{"horizontal_flip": true, "targets": ["roundness"], "norm_position": "pre", "hidden_act": "star_relu", "mlp_ratio": 4, "bias": "none", "qk_norm": false, "width": 160, "loss": "cross_entropy", "head_dropout": 0.1, "optimizer": "soap", "learning_rate": 0.0018, "beta1": 0.95, "shampoo_beta": 0.95}
Rows from block 6, named by matrix and row number. Rows with one number belong to one attention dimension. Each number is 128 + 32 x the weight over the matrix's rms, rounded and kept within 0 to 255. All counts start at 0.
# v: attention value (model.blocks.6.attn.v.weight, 128x160), inputs 54-80
# proj: attention output (model.blocks.6.attn.proj.weight, 160x128, transposed), outputs 54-80
v.0 [115 135 130 141 163 174 115  89 139 142 146 177 127 148 161 123 116 112 111 125 129 146 150 100 118 124 152]
proj.0 [142 161 111  95  72 117  91 119  56 102 126 116  96 139 129 128  96 121 125 115 171 115 128 103 111  48 174]
v.1 [102 137 125 125 104 104 145 114 143 125 143 123 147 115 131  80  91 157 104 102 140 137  71  84  92 101 126]
proj.1 [131  91 111 128  93 133  65 130  94 155  87 123 114 141 166 186 218 176  98 130  94 104 140 151 161 110 128]
v.2 [174  64 134 127 115 231 118 164 157 162 125 102  99 117 105 114 102 106 114 123 125 113  75 137  69 138 119]
proj.2 [ 94 203 115 173 123 119 121 109 115 138  68 116 174 144 157 137 153  87 170 134 169 103 149 167 142 187 181]
v.3 [132 102 138 114  67 163  95 114  73  82 142 184 129  93 141 136 112  67 125  84 162 102 128 111 102 128 113]
proj.3 [149 139 126 161 176 111  80 128 144 154 114  70 136 176 165  74 165 190 106 167  47 172 130 158 130 122  80]
v.4 [116 143  50 116  96 119  83  85 108 132 102 149 137 177 113 143  92  99 119 158 201 169 103 109  86 116  65]
proj.4 [115 128 129 137 137 128 149 164 180 139  87 126  97 123  99 159 145 123 116 191 101 138 150 145 157 116 179]
v.5 [148  82 131 119 153  91 150 120 110 104 217 123 147 101 108  70  82 120  66 255 149 153 125 117 112 106  73]
proj.5 [ 87 112  96 204  76 220 110 146 117 155  87 127 104  88 123 137 184 133 142  93 133  69 143 188 130 130 152]
v.6 [156  91 146 117 132 176 157 123 140  90 102 122 125 177 145 104 108 145 137  95 116 123 102 190  91 123 121]
proj.6 [113 174  74 183 156 114  76  83 130 140 138 131 148 132 177 148  88 137 137 112  86 130 170 112 158 117 152]
v.7 [136 134 170 155  87 158  74 124  84 121 124 102 117 133 117 168  86  94 137  96 117 117 184 147 178 160 110]
proj.7 [152 125 107  77 117 130 156 144 164 126 152 171 135 179 168 140 133  95 167 133  97 121  57  97  81 149  64]
v.8 [140 131 151  84  95  63 103 156 196 120 137 132 144  76 160 145 137 195 208 122  77 132 167  91 112 178 107]
proj.8 [143 138 131 128 161 147 150  69  80 147 114 124 119 157 151 102 107 130  61  91 158 115 112 205 134 113 140]
v.9 [147 126 153 114 136  44 117 120 119 146  65 104 116 113 138 148 127 119 169 159  77  66 154 138 103 124 123]
proj.9 [122 125  97  78 132 119 129  81 100 137 134 137 127 154  99 158  88  80  83  44  92 148 126 111 163 123  80]
v.10 [128 136 114  89 155 112  86 137 142 133  85 158  91  84 127 130 162 121 140  82 132 155  69 120 124 114 163]
proj.10 [115 107 145 167 110 115 162 101 120 156 126  98 186 199 122 135  86 132 115 161 134 150 140  90 156  67  60]
v.11 [136 121  49 112 183 117 140 134 149 132 120 185 144 183 133 103 146 156  90 129 168 161 107 100 140 126  93]
proj.11 [155  86 186 191  84 149 162 120 169 132 138 119 140 167 116  61 136 122 103 177 150 115 164 119 126 143 117]
v.12 [127 106  99 104 124 113 137 172 217 173 122 117 126 152 100 112 194 116  98  80  92 115 124 111 155 128 116]
proj.12 [148  97 145 200  79 141 215 100 128 139 116 156 195  55 122  99 133 134 123 132 152  71 119 175 111 167 127]
v.13 [108 137  73  56 180 141 155 188 172  79 116 162 100 140 139  81 157 137 171 125 104 118 120  99  93 153 135]
proj.13 [140  99 101 169 146  79 151 118  89  98 116 143 137 103 146 122 138 101 119 133 107 128 116 127 169  80 134]
v.14 [ 98 137 160  97  85 175 176 161 150 110  74 168  90 123 124 192 158  82 109  72 137 114 128 140 119 108  82]
proj.14 [187 107 124 164 153  88  89 116 143 144 126 117 161 106 120 145  91 123 151 169 130 134 115 131  99 152 110]
v.15 [140 116 199 134 121 110 125 146 176 117 132  86 132 101 114 127 101 125 139  89  92  59 182 172 133  99 119]
proj.15 [122 131  42 131  93 120 127 145  93 151 147 172 112 141 121 219  82  51 168 126 129 150 148  50 155 139 124]
v.16 [186  85 145 151 120  97 138 127 182 121 167 179 125  96 118 113 194 173 150 105 126 101  83 108 101 110 126]
proj.16 [131 162 138 135  93 119 121 132 104 154 131 166 116 174 111 115  86  95 110 105  96 122 103 153 143 139 173]
v.17 [117 146 102 150 140  89 152 143 120 124  89 112 137  99 127 117 106 133 123 169  92 133 169 136  55 113 129]
proj.17 [ 81  75 168 108  91  77  88  82 159 102  86 171  95 137 131 135 177 137 144 102 153  86 126 160 154  96  92]
v.18 [114 123 112 113 113 103 103 154 107 106  98 163 142 140 120 142 133 127 118  81 105  88 160 141 158 109 143]
proj.18 [143 143 123 118  96 144 122 149 141 150 162 134 146 141 106 153  84  71 176 105 109  93 112  76 114 146  73]
v.19 [121 119 111 138 117 109 168 110 118 131 125 156 151 121 117 108 127 118 105 117 125 109 123 110 112 149 127]
proj.19 [116  99 132 130 131 181 105 128  99 111 141 124  86 147 170 175 139 163 136 154 142 107 127 118 130 133  83]
v.20 [130 111 255 151 118  90  81  74  96 127 118  93 150 148 129 131 102 178 153 136 132  77 197 116 185  95 153]
proj.20 [134 140  85 111 123 140 153 153 111 135 150 121 120 136 138  70 121 112  60  94 140 151 131 168 114 156 105]
v.21 [164 144  72 152 144 123 132 183 150 180  94 134  72 137  86 120 159 155 104 170 127 108  90 109 133 164 152]
proj.21 [ 46  91 190 114 110 127 148  92  99  91 109 110 133 140 102 114 156 144 139 133 158 106 160 188  83 128 120]
v.22 [140  96  78 116 145 121 128 134 175 129 157 152 122 137 127 189 137 133 162  65 134 125 119 106  83 165 145]
proj.22 [103 155 176 149  90  85  90 127  71 154 104 105 160 127  72 108 135 118 152 128  84 141  97 141 164  98 136]
v.23 [142 147 120 108  98 129 102  88  91 116 133 143  75 111 158 163 151 143  92 178  91 114 154  93 142 136 123]
proj.23 [129 124  94  91 146 104 106 171 125 128  92 129  77 186 111 187  79  94 132  77 172 167 116 159  83 111  99]
v.24 [109 104  71 122 118 166  77 103  97 141 162 164 139 146  71  99 157 109 134 113 153 146 127 121 151 137 135]
proj.24 [138 134 139 138 148 122 134 168 151 101  98 176 153 133 107 136 120 107 107 190 110 129 109 139 145 102  81]
v.25 [140 164  74 132 161 105  96 157 148  92 104 149 127 154 112 187 162 150  90 167  62  99 134  74 104 143 186]
proj.25 [ 90 148 134 117 117  71 159 115 131 135 109  90 109 109 134  65  14 116 176 150 156 148 125 143 135 141  96]
v.26 [132  97 122 129 131 154 138 103  94 114 167  97 175 138 152 143  75 128 119 133 174 180 109 156 133 135 149]
proj.26 [128 152 158 127 127  92 107 182 159 129 162 122 114 110  86  93 164 158 160 207 156 124 118  68  84  98 152]
v.27 [113 151 141 132 113 164 116 191  99 118 144 145 116 176 145 172 124 123 122 125  88  89 100 100 118 148 125]
proj.27 [109 129 112  91 186 119 158  55 137 110 101  97 151 124 139  89 152 158 135 178 164 136 125 142 133 134  76]
v.28 [150  81 116 114  97 158  86 113 116 193 170 117 111 115 146 111 103 171 134 193 115 181 121 120 141 177 163]
proj.28 [ 94 118 176 144 155  84 183  99  91 120 136 131 133 176  99  95 178 107 119 107 172 117 105 163  93  72 121]
v.29 [ 60 116 153  86  69 168 120 143 106 148  77 146 140 164 101 170 131 160 130  90 115 142 162 112 137 138 143]
proj.29 [217 141  88 103 161 114 152 160 180  92 155 112 116 140 137 180 130 128 167 147 182 133 151 132 140 134 118]
v.30 [157  96 140  87 126  68 168 123 137 141 183 160 178 143 127 117 155 173  61 115 145 113 100 154 128 125 100]
proj.30 [123 133 188 136 118 118  69 107 106 155  62  72 124 145  90 114 165 156 116 185 138 176  92 134 117 123 117]
v.31 [148 136 167 126 134 152  72 125 111 137 155 168 170 147 156  66 104 177 130 150 127  32 145 142 137 134  84]
proj.31 [122 130  91  94 100 137 128 108 103 109 122 173 101 156 145 141 163  93  84 126 123 116 142 133 134 103 188]
v.32 [157 121 110 138 176 134 119 104  98 102 127 162 125 130 111  82 158 124 113 233 100 135  96 144  79 123 117]
proj.32 [160 113 133 185 131  98 175  99  82  50 126 151 118  80 154 137 141 101  97  80 144 103 143 151 150 106  98]
v.33 [174 101  83 130 102 111 115 122  86 113 121 127 141 114  94 136 127 120 102 161 107 147  89 143 120 156  89]
proj.33 [129 143 160 153  67 106 163 113 177 115 122  67 124 171 135 156 123 127 123 109 120 111 173 165  98  99 109]
v.34 [ 90  62 179 135 116 116 183 123 167 114 129 117 147 160 136 109 124 107 108 156 150 132 106 155 148  95  99]
proj.34 [144 130  88 165 144 205 127 196  53 145 155 176 143  65 102 164 149  99 169  89 133 105 149 120 147 174 135]
v.35 [141 178 139  88 131 121 181 113  97  96  80 181 117 101 149 159 106  94 147 136  95 109 119 141 117 141 109]
proj.35 [ 91 103 156 111 179  85  95 114 125 158 135  57 163 114 149 115 160 123 111 155 103 149 104 136 115 136 176]
v.36 [ 91  92 166 114 127  95 141 173 116 132 150 102 163 160 173  66  58  93 104 116 149 178 142 162 134 154 147]
proj.36 [124 125 149  94 106 115 104 126 167 126 109 143 119  69  75 166 180 140 137 180 127  92 103 106 124  85 131]
v.37 [149 118 144 131 160 120 183 144 135  74 142 108 120  73 142 112 179  84 194 164 107 121 133 138  90 127  59]
proj.37 [134 124 106 148 110 137  95  79 132 120 170 108 197  84  95  81  75 143  93 114 160 112 105 134 155 152 216]
v.38 [113  92 101 144 135  84 154 173  82 122 151 143  80 136 141 118 135  65  93 128 162 133 121 115 109  99 175]
proj.38 [163 118 161 167 121 133 107  89 146 125  56 118 152 161 140 150 143 128 145 149  97 129 125 122 120 135  98]
v.39 [116 177 127 163 126 146 105  89 117  82 149 109 125 202 104 158 113 116 121 190 117 125 126 110 116 123 132]
proj.39 [168  86 122 101 108 171 200 133 146 114 144 105 162  90 123 103 168 137 124 121 190 162 207 161 115 178 173]
v.40 [133 157 138 149  89 123 160 128  98  95 117 125 119  93 151 118 101  83 115 184 162 177  58 168 120  76 115]
proj.40 [197 130 101  81 127 167 115 166 158 115 140 106 104 122 153 145 119 154  87  96 143 138 192  79 140 246 171]
v.41 [137 115 145 151 143 148 135 146 166  95 180 128 140 133 131 133 130 139 134  84 160  34 127 213 143 154 104]
proj.41 [107 128 132 121 132 113 143 108 145 127 125 128 145  71 149 122 163 107 116 143  60 109 149  82 120 171 183]
v.42 [ 62 129  50 101 130 116 113 132  35 120 166 118 104 143 111 130 177 146  95 156 129 192 126 133  83 146 132]
proj.42 [151  74 189 152 149 200 144 124 186 133 103 150 162 137 147 144 153 131  73 114 203  90 134 130 168 108 165]
v.43 [159 103  96 162 128  83  93 146 174 168 198 138 113  67 118  99 123 132 115 121 103 157 118 143 122 150  91]
proj.43 [119 116 111 154 126 137 149 124  78 120  83 149 168 136 154 157 150  91 108 103 181 103 108 133 126 133 123]
v.44 [202 116  84 135 140 134 124 103 137 178 117 156 148  84  80 133 113  72  56 185 129 135  79 188 116  75  63]
proj.44 [ 99 145 147 219  53 110 155 158 158  83 139 140 151 122 112 164  89  38 167 149 130 111 133  95 122 167 168]
v.45 [ 54  92  95 125  89 230 109  41 143 118 100 101  95 149 119 172  65  68  90 137 180 153 120 147 117 125 124]
proj.45 [154 200 138 126 115 104  95 192 143 118  87 140 130 167 102 164 223 101 163 119 123 119 125 136 114 157  97]
v.46 [ 97  94 101 162 167 116 139 120 187 126 161  97 126 158 126 109 160 148 177 156 124 157 116 118 122 186 102]
proj.46 [184 141 173  71 131 152 117 133 165 146  80 142  96  82 116 115 158 158  82 118 131 111 122 168 133 140 127]
v.47 [146 171 148 129 156 135 129 115 124 121 117 149 121 116 110  55 106 100 192 119 116 129 107 173 119 102 143]
proj.47 [133 125  78 141 170 164 138 125  59 128 145 163 158 117 150 165  95 121  91 102 113 103 148 100 191 112  90]
v.48 [ 86  95 122 119  99 142  87 138 139 137 124 145 116 128 164  86 110 101  92 158 154 199 117 146 115 120 105]
proj.48 [143 121  77 135 127 166 162 130 160 155 154 149 107 119 106 188 162 128 134 113 150 100 155 156 115 101 178]
v.49 [ 98 104 105 128 155  83 177 202  85 112  98 123  91  69 153 139 142 137 145 131 100 134 121 122 170 155 158]
proj.49 [159 116 152 131  92 151 144  92 153 135 158 140 157 171 126 150 172 161 134 142 154 136 110  90 133 150  69]
v.50 [164  88 143 121  77 110 123 103  12  79 220  79 140 121 151 116  89 135 113 134 152 133 148 197 132  75 120]
proj.50 [ 74 146  96 148 137 224 119 139 137 146 108 170 137 145 115 106 132 179 101 146 126  79 146  98 184 111  52]
v.51 [162  96 171 132 105 101 110 125 138 140 161 117 165  85  79 163  86 128 158  84 169 126 111 108  65 132 128]
proj.51 [137 165 132 127  84  92  88 133 140 111 128 109 151 165 122 142 150 164 154 155  88  86 118 152 153 131 132]
v.52 [126 165 128 117  85 167 114 112  77 167 144 175  90 143 106 158 126 182 113 126  67  72  99  82 132 128 185]
proj.52 [100  63 124 139 199  40 140 165 145  99 135 139 146 128 147 141 109 144 143  94 143 160 170 168 150 125 110]
v.53 [175 154 108 148 152 116 174 154 188 102  65 120 205  95  42 143 115 156 200 107 124  51 105 187 161 103 138]
proj.53 [ 85 107  90 104 135 110 146 105 110 174 159 140 115 142 143 103 158 106  72 134  90 163 170 101 138 133  73]
v.54 [130 121 130 159 125 115 119 125 147 146 125 110 157 196 103 140  92  66 171 147 167 114 111 135 143 138 147]
proj.54 [ 99 119 124 137 124 194 182 163  82 118 127 122  74 116 165 122 159 192 153 142 100 125 172  93 167 145 116]
v.55 [161  97 214 111 146 103 106 141 166 116 210  98 136 103 100 141  99 154 118 124  84  54 149 127 128 163 133]
proj.55 [135 153  87  80 163 113 177 113 122 157 132 157 100 129 169 164  95 125 104   0 119 167 108 153  80 132 167]
v.56 [118 132 163 105  72 126  79 117 109 137 149 129 150 107 125 133 137 176 140 127 109 132 183  84 134 126 107]
proj.56 [180  82  72 122 109 118 124  63 163 117 156 161  59 159 102 147 106  69  70 113 167 136  90 149  81 111 143]
v.57 [111 155 135 143 120 186 129 128 150 169 159 160 141 161 115  86  77 168  89 100 139 144 122 144 146 136  89]
proj.57 [135 118 142  77 132  89 132 112 192 117  91 148 106 136 125 153 206 104 182 158  96 132  91 116 143 184 150]
v.58 [106 144 111 123 190 112 106 155 149 163 100  76 129 116 128 107 189 167 166 170 110 140  90  91 139 112 100]
proj.58 [125  99 142 137 136 123 171 125 140 123 160 133 130 125 115 117 137 117  82 111 145 118 160 147 142 139 125]
v.59 [137 158  95  84 127 134 154  80 158 155 147 181  99 133 192 147 172 145 111 128  88 138 120 133 123 133 201]
proj.59 [ 98  87 180 188 172  90 150  93 108 102 111 107 140 120 134  38 120 133 142  92 122 119 139 115 110 138 108]
v.60 [140 114 145 167 181 143  91 134 157 148 168  93 150 149 115 159 130 137 120 118  92 124 117 104 119 122 116]
proj.60 [108 128 118  78 108  66 181 107 157 123  99 149 113  97 133 109 119 102 104  68 116  98 109 138 110 100  99]
v.61 [140 146 160 112  86 148 148 113 113 134  46 139 142 122 134 153 123  76 154 156 153  90  84 142 158 135 104]
proj.61 [124 150  67 119 154 128 156 156 138 145 148 107 126 166 144 150 128 141 102  85 130 108 215 112 123 137 132]
v.62 [125  65 144 121 148  92 113 112 133  65 108 154 163  93 153 148  77 195 152  81 130  84 189 133 128 156  92]
proj.62 [177 152  88 136  95 109  89 122 112 167 168 142 121 130 141 104  70  98  86 119  86 174  87 147 148 133 134]
v.63 [131 136 105 141 119 157 145 112 208 122  90 108 106 136 107  99 141 116 183 166 146 105 104 130  93 143 128]
proj.63 [132 175 151 137 112 141 141 120  71 118 133 131 169  48 151 109 108 141 130 108 165 175 160 118 158 118 145]
v.64 [ 85 124 108 175  89 204 113 116 121 100  62  84  97 137 170 108 123 118 143 112 142  88 161 115 134 133  74]
proj.64 [163 139 116 112  87  66 194 129 186  78 171 129 184 105  99 125 132 153 181 220 136  90 122 255  88 147 115]
v.65 [ 97 172  92  82 150 144 114  77 173 144 177 146 164 107 126 124 145 147 116 110 175 169 161 132 114 150 125]
proj.65 [167  88 100 142 165  88 121 144  77 109  95 113 122 133 143 125 144  97 119 111 182 105 122 130 149  58 107]
v.66 [137  83  77 156 100 113 120 138 139 127  92 101 106 154 180 102 138 161 170  95  81 162 121 175 157  64  85]
proj.66 [118 113 116 111 101 177  80 170 164 146 147 151 161 109 130 136 106 110 129 147 169 140 145 105 103 190 210]
v.67 [142 109 101 192 130 164 115 120 144  82 193 172 136 101 146 170 182 162 103  64 105  94 164 147 115 143 132]
proj.67 [ 89  93 183 141 122 119  92 141  92 162 143  84 197 112 152  85 111  90 161 133 144 152  83 118 189 133 129]
v.68 [163 136 138 100 134  98 137 114 131  75 132 158 118 151 142 128 119 153  90 147 138 146 144 122 156 199 150]
proj.68 [120 118 171 139 107 133 122 126 135 155  79 105  95 142 107 146 157 136 142 104 168 158 120  93 137  77 189]
v.69 [156  76 126 173 104 155 134 151 135 100 122 138 104 155  55 163  74  95 110 116  99 157 135 111  93 174 162]
proj.69 [146 114 163  96 111 136 123 145 165 173 121 126 156 109  80  65 161 120 117 147 163  84 114 114 166  75 143]
v.70 [ 57 133 133 124 116  80 151 110 124  80 132 137 156 165 158  60 160  85 116 150 114 142 165 158 103 173 103]
proj.70 [145  96 106  97 118 141 155 133 153 163 137 106  66 126  83 165  97 103 150 146 110  79 123 152 134 130 108]
v.71 [150 134 108 126 131  82 120 169 125  95 173 163 104 104 124 110 183 113 185 150 104 104 124  75  92 140 156]
proj.71 [137 170 130 172 115 163  97 112 100 130 113  92 171 127 141 109 118 138 108 136 130 111 128 145 179 123  98]
v.72 [118 150 123  89 117 159 161 103 117  65 130 135 130 137 126 105 136  86 127 106 130 169 160 108 104 155 102]
proj.72 [145 137 139 110 132 109  89  79 132 156  60 105  96 200  73 128 120 163 124 178 154 109  89 138 154 148 135]
v.73 [122 169  94  88 126 133  95  80 137 107 114  90 138 131 122 160 120  74 133 167 159 240 135 125 147 104 134]
proj.73 [141 134 121 129  96 150 146 124  74 144 111 119 109 176 116 120  95 181 137 152 143  41 115 112 100 140 147]
v.74 [102 150 112 162 159 162 147 104 144 186  98  98 118  82 116 132 120 154 138  97 146 153 148 110 114 139  99]
proj.74 [120 132 112 144  97  94 171 144  59  67 216 130 146 134 100  85 150 126 129 123 147 121 141 177  94  94  86]
v.75 [174 146 109 173 102 144 112 117  88 116  86 164 132 167 138 102 144 140  90 107 117  79  89 136 173  62 223]
proj.75 [ 96 123 166 103 110 123 149 121 208 114 150 140  84  74 157 121  96 151 163 120 120 104 106  95 185 236  93]
v.76 [112 130 212  98 171 123 190 126  95 105 145 131 135  51 203 119 104 138 180  81 187 104 164 164 172 145 118]
proj.76 [123 119 108 168 105 110 109 152 137 120 124 228 119 142  93  82 173 115 119 141 127 170 149 114  99 149 160]
v.77 [123 108 141 100 142  99 121 167  88  98 156 160 117 142 126 133 145 127 160 129 131 132 132 124 121 134 134]
proj.77 [157 167 159 130  88 184 119 110 161 155 105 120 116 114 165  90 124 178  97 126 116 138 132 108 110 129 111]
v.78 [113 147 205  85  89 108 161 153  93  71 115 114 116 116 147 139 164 105 167  89 204 144  71  83 153 149 135]
proj.78 [115 141 169  64 138 146 127 149 111 121 137  92 193 161 131 107 102 186  86 156 148 102 228 131 100 124 162]
v.79 [122  74 194 127  99 108  95 186 108 141 127 109 143  86  93 119  34 127 132  97 106  56 190 145 146 100 103]
proj.79 [118 150 132 133 133 107 143 176 143  99 143 146 181 201  84  83 255 103 159 100 146 212 120  82  81  95 123]
v.80 [120 195 102 182 136 116 120 144 108  62 121 110 117 133 198 134 223 113  91  83 188 156 125 165  97 155 118]
proj.80 [150  84 119 105 107 200 115 121  85 134  98 105 103 120 114 140  42 191 158 134 107 123  97 103 158 222 181]
v.81 [128  73 140  92 188 114 163 154 163 116 105 107 135 137  73 126  83  98 161 137 151 115  98 151 180 191 104]
proj.81 [139 151  94 133 111 136 122 104 122 218 163 148  87 113 126 149 133 122  96 175  79 151  95 136 124  42 135]
v.82 [122 151 128  78 174 201 134 104 119 120 159 145 188  76  90 156 190 161  50 139 117  89 113  93 112 173 109]
proj.82 [104 126  96 188  81  69 146 109 130 154 116 111 143 178 191  89  97 138 198 170 155 156 129 134 136 170 126]
v.83 [150  93 145 161 180 109 153  96  91 107 103  99 118 141 123 194 118 138 151 135 182 103 109 164 147 134 106]
proj.83 [130 116  82 126  83 139 117 127 172  62 169  96 131 150  95 103 132 152  72  96  87 133 143 117  48  47 119]
v.84 [121  93 164 105 118 164 154 116 100 135 140 114 112  62 106 147 155 109 121  83 132 157 145  70 148 178 125]
proj.84 [162 136 159 117  74  71 118 145 132 145  81 111 111 192 144 117 123 112 112 108 144  85 126 117 110 107 180]
v.85 [134 122  44  84 191 205 177 143 148 122 162 104 178 120 124 149  97 120  57 121 163 146 132 110 191 173 111]
proj.85 [131 102 117 139 135  84 150  97  93  90  42  98 126 162  82 125 123 159 199 146 130 144 170 215  88  79 180]
v.86 [117 136 221  98  78 139  72 106 135 143 113  88 121 177 113 141 103  76  61 116 129 112  74 184 139 113 161]
proj.86 [140 138  96 169 163 114 139 127  96 108 166 174 129 117 124  96 162 186 171 122 156 161 163 158 125 140  96]
v.87 [186 132 156 116 105 149 164 116  55 131 172 118 139 109 150 147  47  94 118  53 162 147 108 120  84 124 189]
proj.87 [ 80  92 136 153 155 106  94 140 132 187 157 149 108 130 149  78 191 172 111  81 143  95 141 116 128 191 116]
v.88 [159 159 135 190 119 111 145  79 141 171 145 140 176 175 166 173 109 135 101 125 162  75 141 131 118  84 102]
proj.88 [156  57  65  31  91 128 134 175 118  69 143 154  90 108  95 123 124 122 148 111 117 184 135 140  96 151  89]
v.89 [153  88 113 108 104 170 105 184  90 137 137 142 133 148 142 130 101  69 115 102  92 194 127  74  99 142 123]
proj.89 [148 181 135 160 121  67 145 108 172 199  96 160 159 109 132 110 111 160 143 162 116  79 144 121 178 107 136]
v.90 [ 88 146 133 158 129 140 145 168 141 143 156 164  69 132 142 130 137 129 135 120 114  66  99 150 112 114 174]
proj.90 [170 101  89 126 141 103  82 109  94 129 106 111 145 144 154 141 105 123 106  72  87 166 163 123 164 119  97]
v.91 [154 124 124 104  78  41 140 165 106 148 109 129 128 122 107 182 116  60 160  68 139 147 158 129 103 156  79]
proj.91 [100 136 117 106 152 143 158 127 147 117 194 132  78 140 112  82  95 159 116 165 114  75 142 160  85 115 163]
v.92 [137 101  86 152 110  74 149 123 135 162  88 118 104  71 153 125 165 165 162  79 170 139 106 111 122 153 109]
proj.92 [124 186 147  90  65 171 121 129 126 117 186 110 147 162 168 145 132 127 141 180  85 105 143 162 133 137 109]
v.93 [134  52 132 127 102  78 131 198 193 139 113 208 148 110  86 155  65 104 149 181  83 132  98 142  99 170 143]
proj.93 [131 196 150 155 145 215 135 123  95 143 121  73 134 161 194 171 187  78 145 133 110 124 130  57 207 113 113]
v.94 [169 150 128  98 145 107 133 158 119 147 123 122 147 132 165 123 106 169 119 116  93 134 172  85 125 150  96]
proj.94 [112 130 139 100 137 110 170 112 125  58 126  85 129  93  82 166 126 101 148 146 116 117 140 182 135 118 162]
v.95 [145 107  56 135  74 127 142  97  50  98  86 120 104 174 122 127 138 122 138 116 126 152 166 100 110 107 124]
proj.95 [127 104 190  73  99 142 143 112 172 160 120 169 108 124 126 139 128 158 131 174 158 123 138 168 148 121  72]
v.96 [110  85 177 222 108 112 175 174 115 116 151 118 105 139 122 165  88  76 189 181 109 173 164 104 163 149 206]
proj.96 [151 116  96  95 173 173 121 126 152 180 134 126 136 144 123 125 135 168  54  39  62 102 110 130  96 128 118]
v.97 [160 137 121 131 136 166  99 107  81 158 180 135 112 135  98 148  71  94 115 182  93  82  68 128 148  81 128]
proj.97 [122 107 139 189 119  80 133 159 148 139 161 154 146  90 206 123 238 142 151 141 127 128 112  88 133 107  53]
v.98 [129 118 124 106  82 174 101 184  69 187 127 133 107  95  92 170  50  98 122 118 102  67  98 172 146 161  83]
proj.98 [142  78 118 116 188  66 132 158 174 135 159 166 167 124 112 104 234 130  98 129 164 182 143 111 102 111 154]
v.99 [124 109 109 142 135 104 113 119 186 147 132 122 118 128  61 113 108 143  79  65 109 149 112 135  99 113 122]
proj.99 [148  92 156 138 134 116 185 154  91  99 147 127 121 115 151 191 153 186 126 113 170 156 203 121 114 108 167]
v.100 [156 115 172  94 149 139 114 114 149  80 114 100 129 128 108 146 135 108 166 192 118 117 125 142 107 155 116]
proj.100 [104 114  84 144 122 196  89 131 131 126 127 133 149 127 141  99 124  78 134 107 140 128  97 124 151  88 159]
v.101 [138  89  60 110 121 137 114  93 130 185 151 143 145 145 120 116 107 143 117 136 132 133 172 150  55 136 107]
proj.101 [129 149 141 152  89 124 117 115 182 126 149  65 107 117 157 175  60  62 174 166 118  82  45 135 138 122  81]
v.102 [119 114 123 143 111 171  99  87 149 176 145 147 141 117 106 118  93 122 121 133 162  77 157 142 100 160  52]
proj.102 [129 156  88  92 139 113  97 143  92  87 179  64 122 153 122 131 163 120 136 138 148 162 116 104 122   1 121]
v.103 [101 151 149  96  85 101 150 134  87 127 117 107 174  52 146 114  86 144 240  49 117 103 190 112  79 143 132]
proj.103 [119 109 113 115 164 105  92 162 180  48 136 104 116 149 133  95  63 110  20  97  97  76  79  77 176 136 174]
v.104 [112 143 161  65 176 117  89 117 106 176  92 124 135 118 145 161 139 164 162 138 112 107 132  69 137 155 128]
proj.104 [126 156  65 163  77 147 174 168 134 135 192 100  69 141 132  91 113 184 135 190 180 158 124 118 152 100  75]
v.105 [ 81 143 167 132  98  95 135 122 123 149  74  75 117 176 113 135  80 130 111 108 125  86  90  99 143 137  87]
proj.105 [134 100 129 105 158 112 134 163 181 131 160 193 133 128 100 140 143 123  98 177 125 166 183 159 148 147 148]
v.106 [174  85 173 116  85 121 117 136 162 131 110 125 148 165 155 138 140 121  83 159 145 111 149 160 103 160 135]
proj.106 [ 99 139 138  95  80 193 119 116 142 115 142 139 123 138 112 147  89  90 222 134 136 147 113  90 162 149 152]
v.107 [145 168 143 120 153  99 112 159  68 124 156 105  90  83 133 151 166  91 168 124 168  98 159  61 172 140 136]
proj.107 [105 129  96 144 164 142 176 121 167 108 118 140 158 162  94 106 114 135  67 202 126 146 137  92 123  69 158]
v.108 [139 133 159 147 115 151 138 146  68 138 187  92  64 159 114 163 170 159  87  89 138  99 170  95 178 155 152]
proj.108 [116  93 186 100  89 148 117  93 141 120  58 124 138 144 177 117 173 144 109 113 144 136 106 139 112 132 137]
v.109 [ 81 143  81 150 142 169  72 116 100 174 111 143 105 130 147 109 115 151  85 109 148 120 142 123 187 107  78]
proj.109 [183 120 117 102 127  57 168 147 108 126 192  85 131 122 122 164 121 133 131 140 128  93 137 212  74 114  90]
v.110 [134 164 144 177 127 100  98 143  66 131  77 105 110 178 147 127 152 123 116  72 137 108 110 200 131  68  90]
proj.110 [113 137 129  69  78 137  95 141 213 108 158 172 129 143 119 115  92 145 125 183 120 133 152  75 126 155 131]
v.111 [141  51  94 155  94 156  99  86 152 138 129  94 140 135  90  88  88  81  47 156 143 108 138 138 123  93 118]
proj.111 [109 160 147 168 145 126 126 114 147 125 100 191  99 138 169 171 160 133 182  80 127 158  96 152  88 136  85]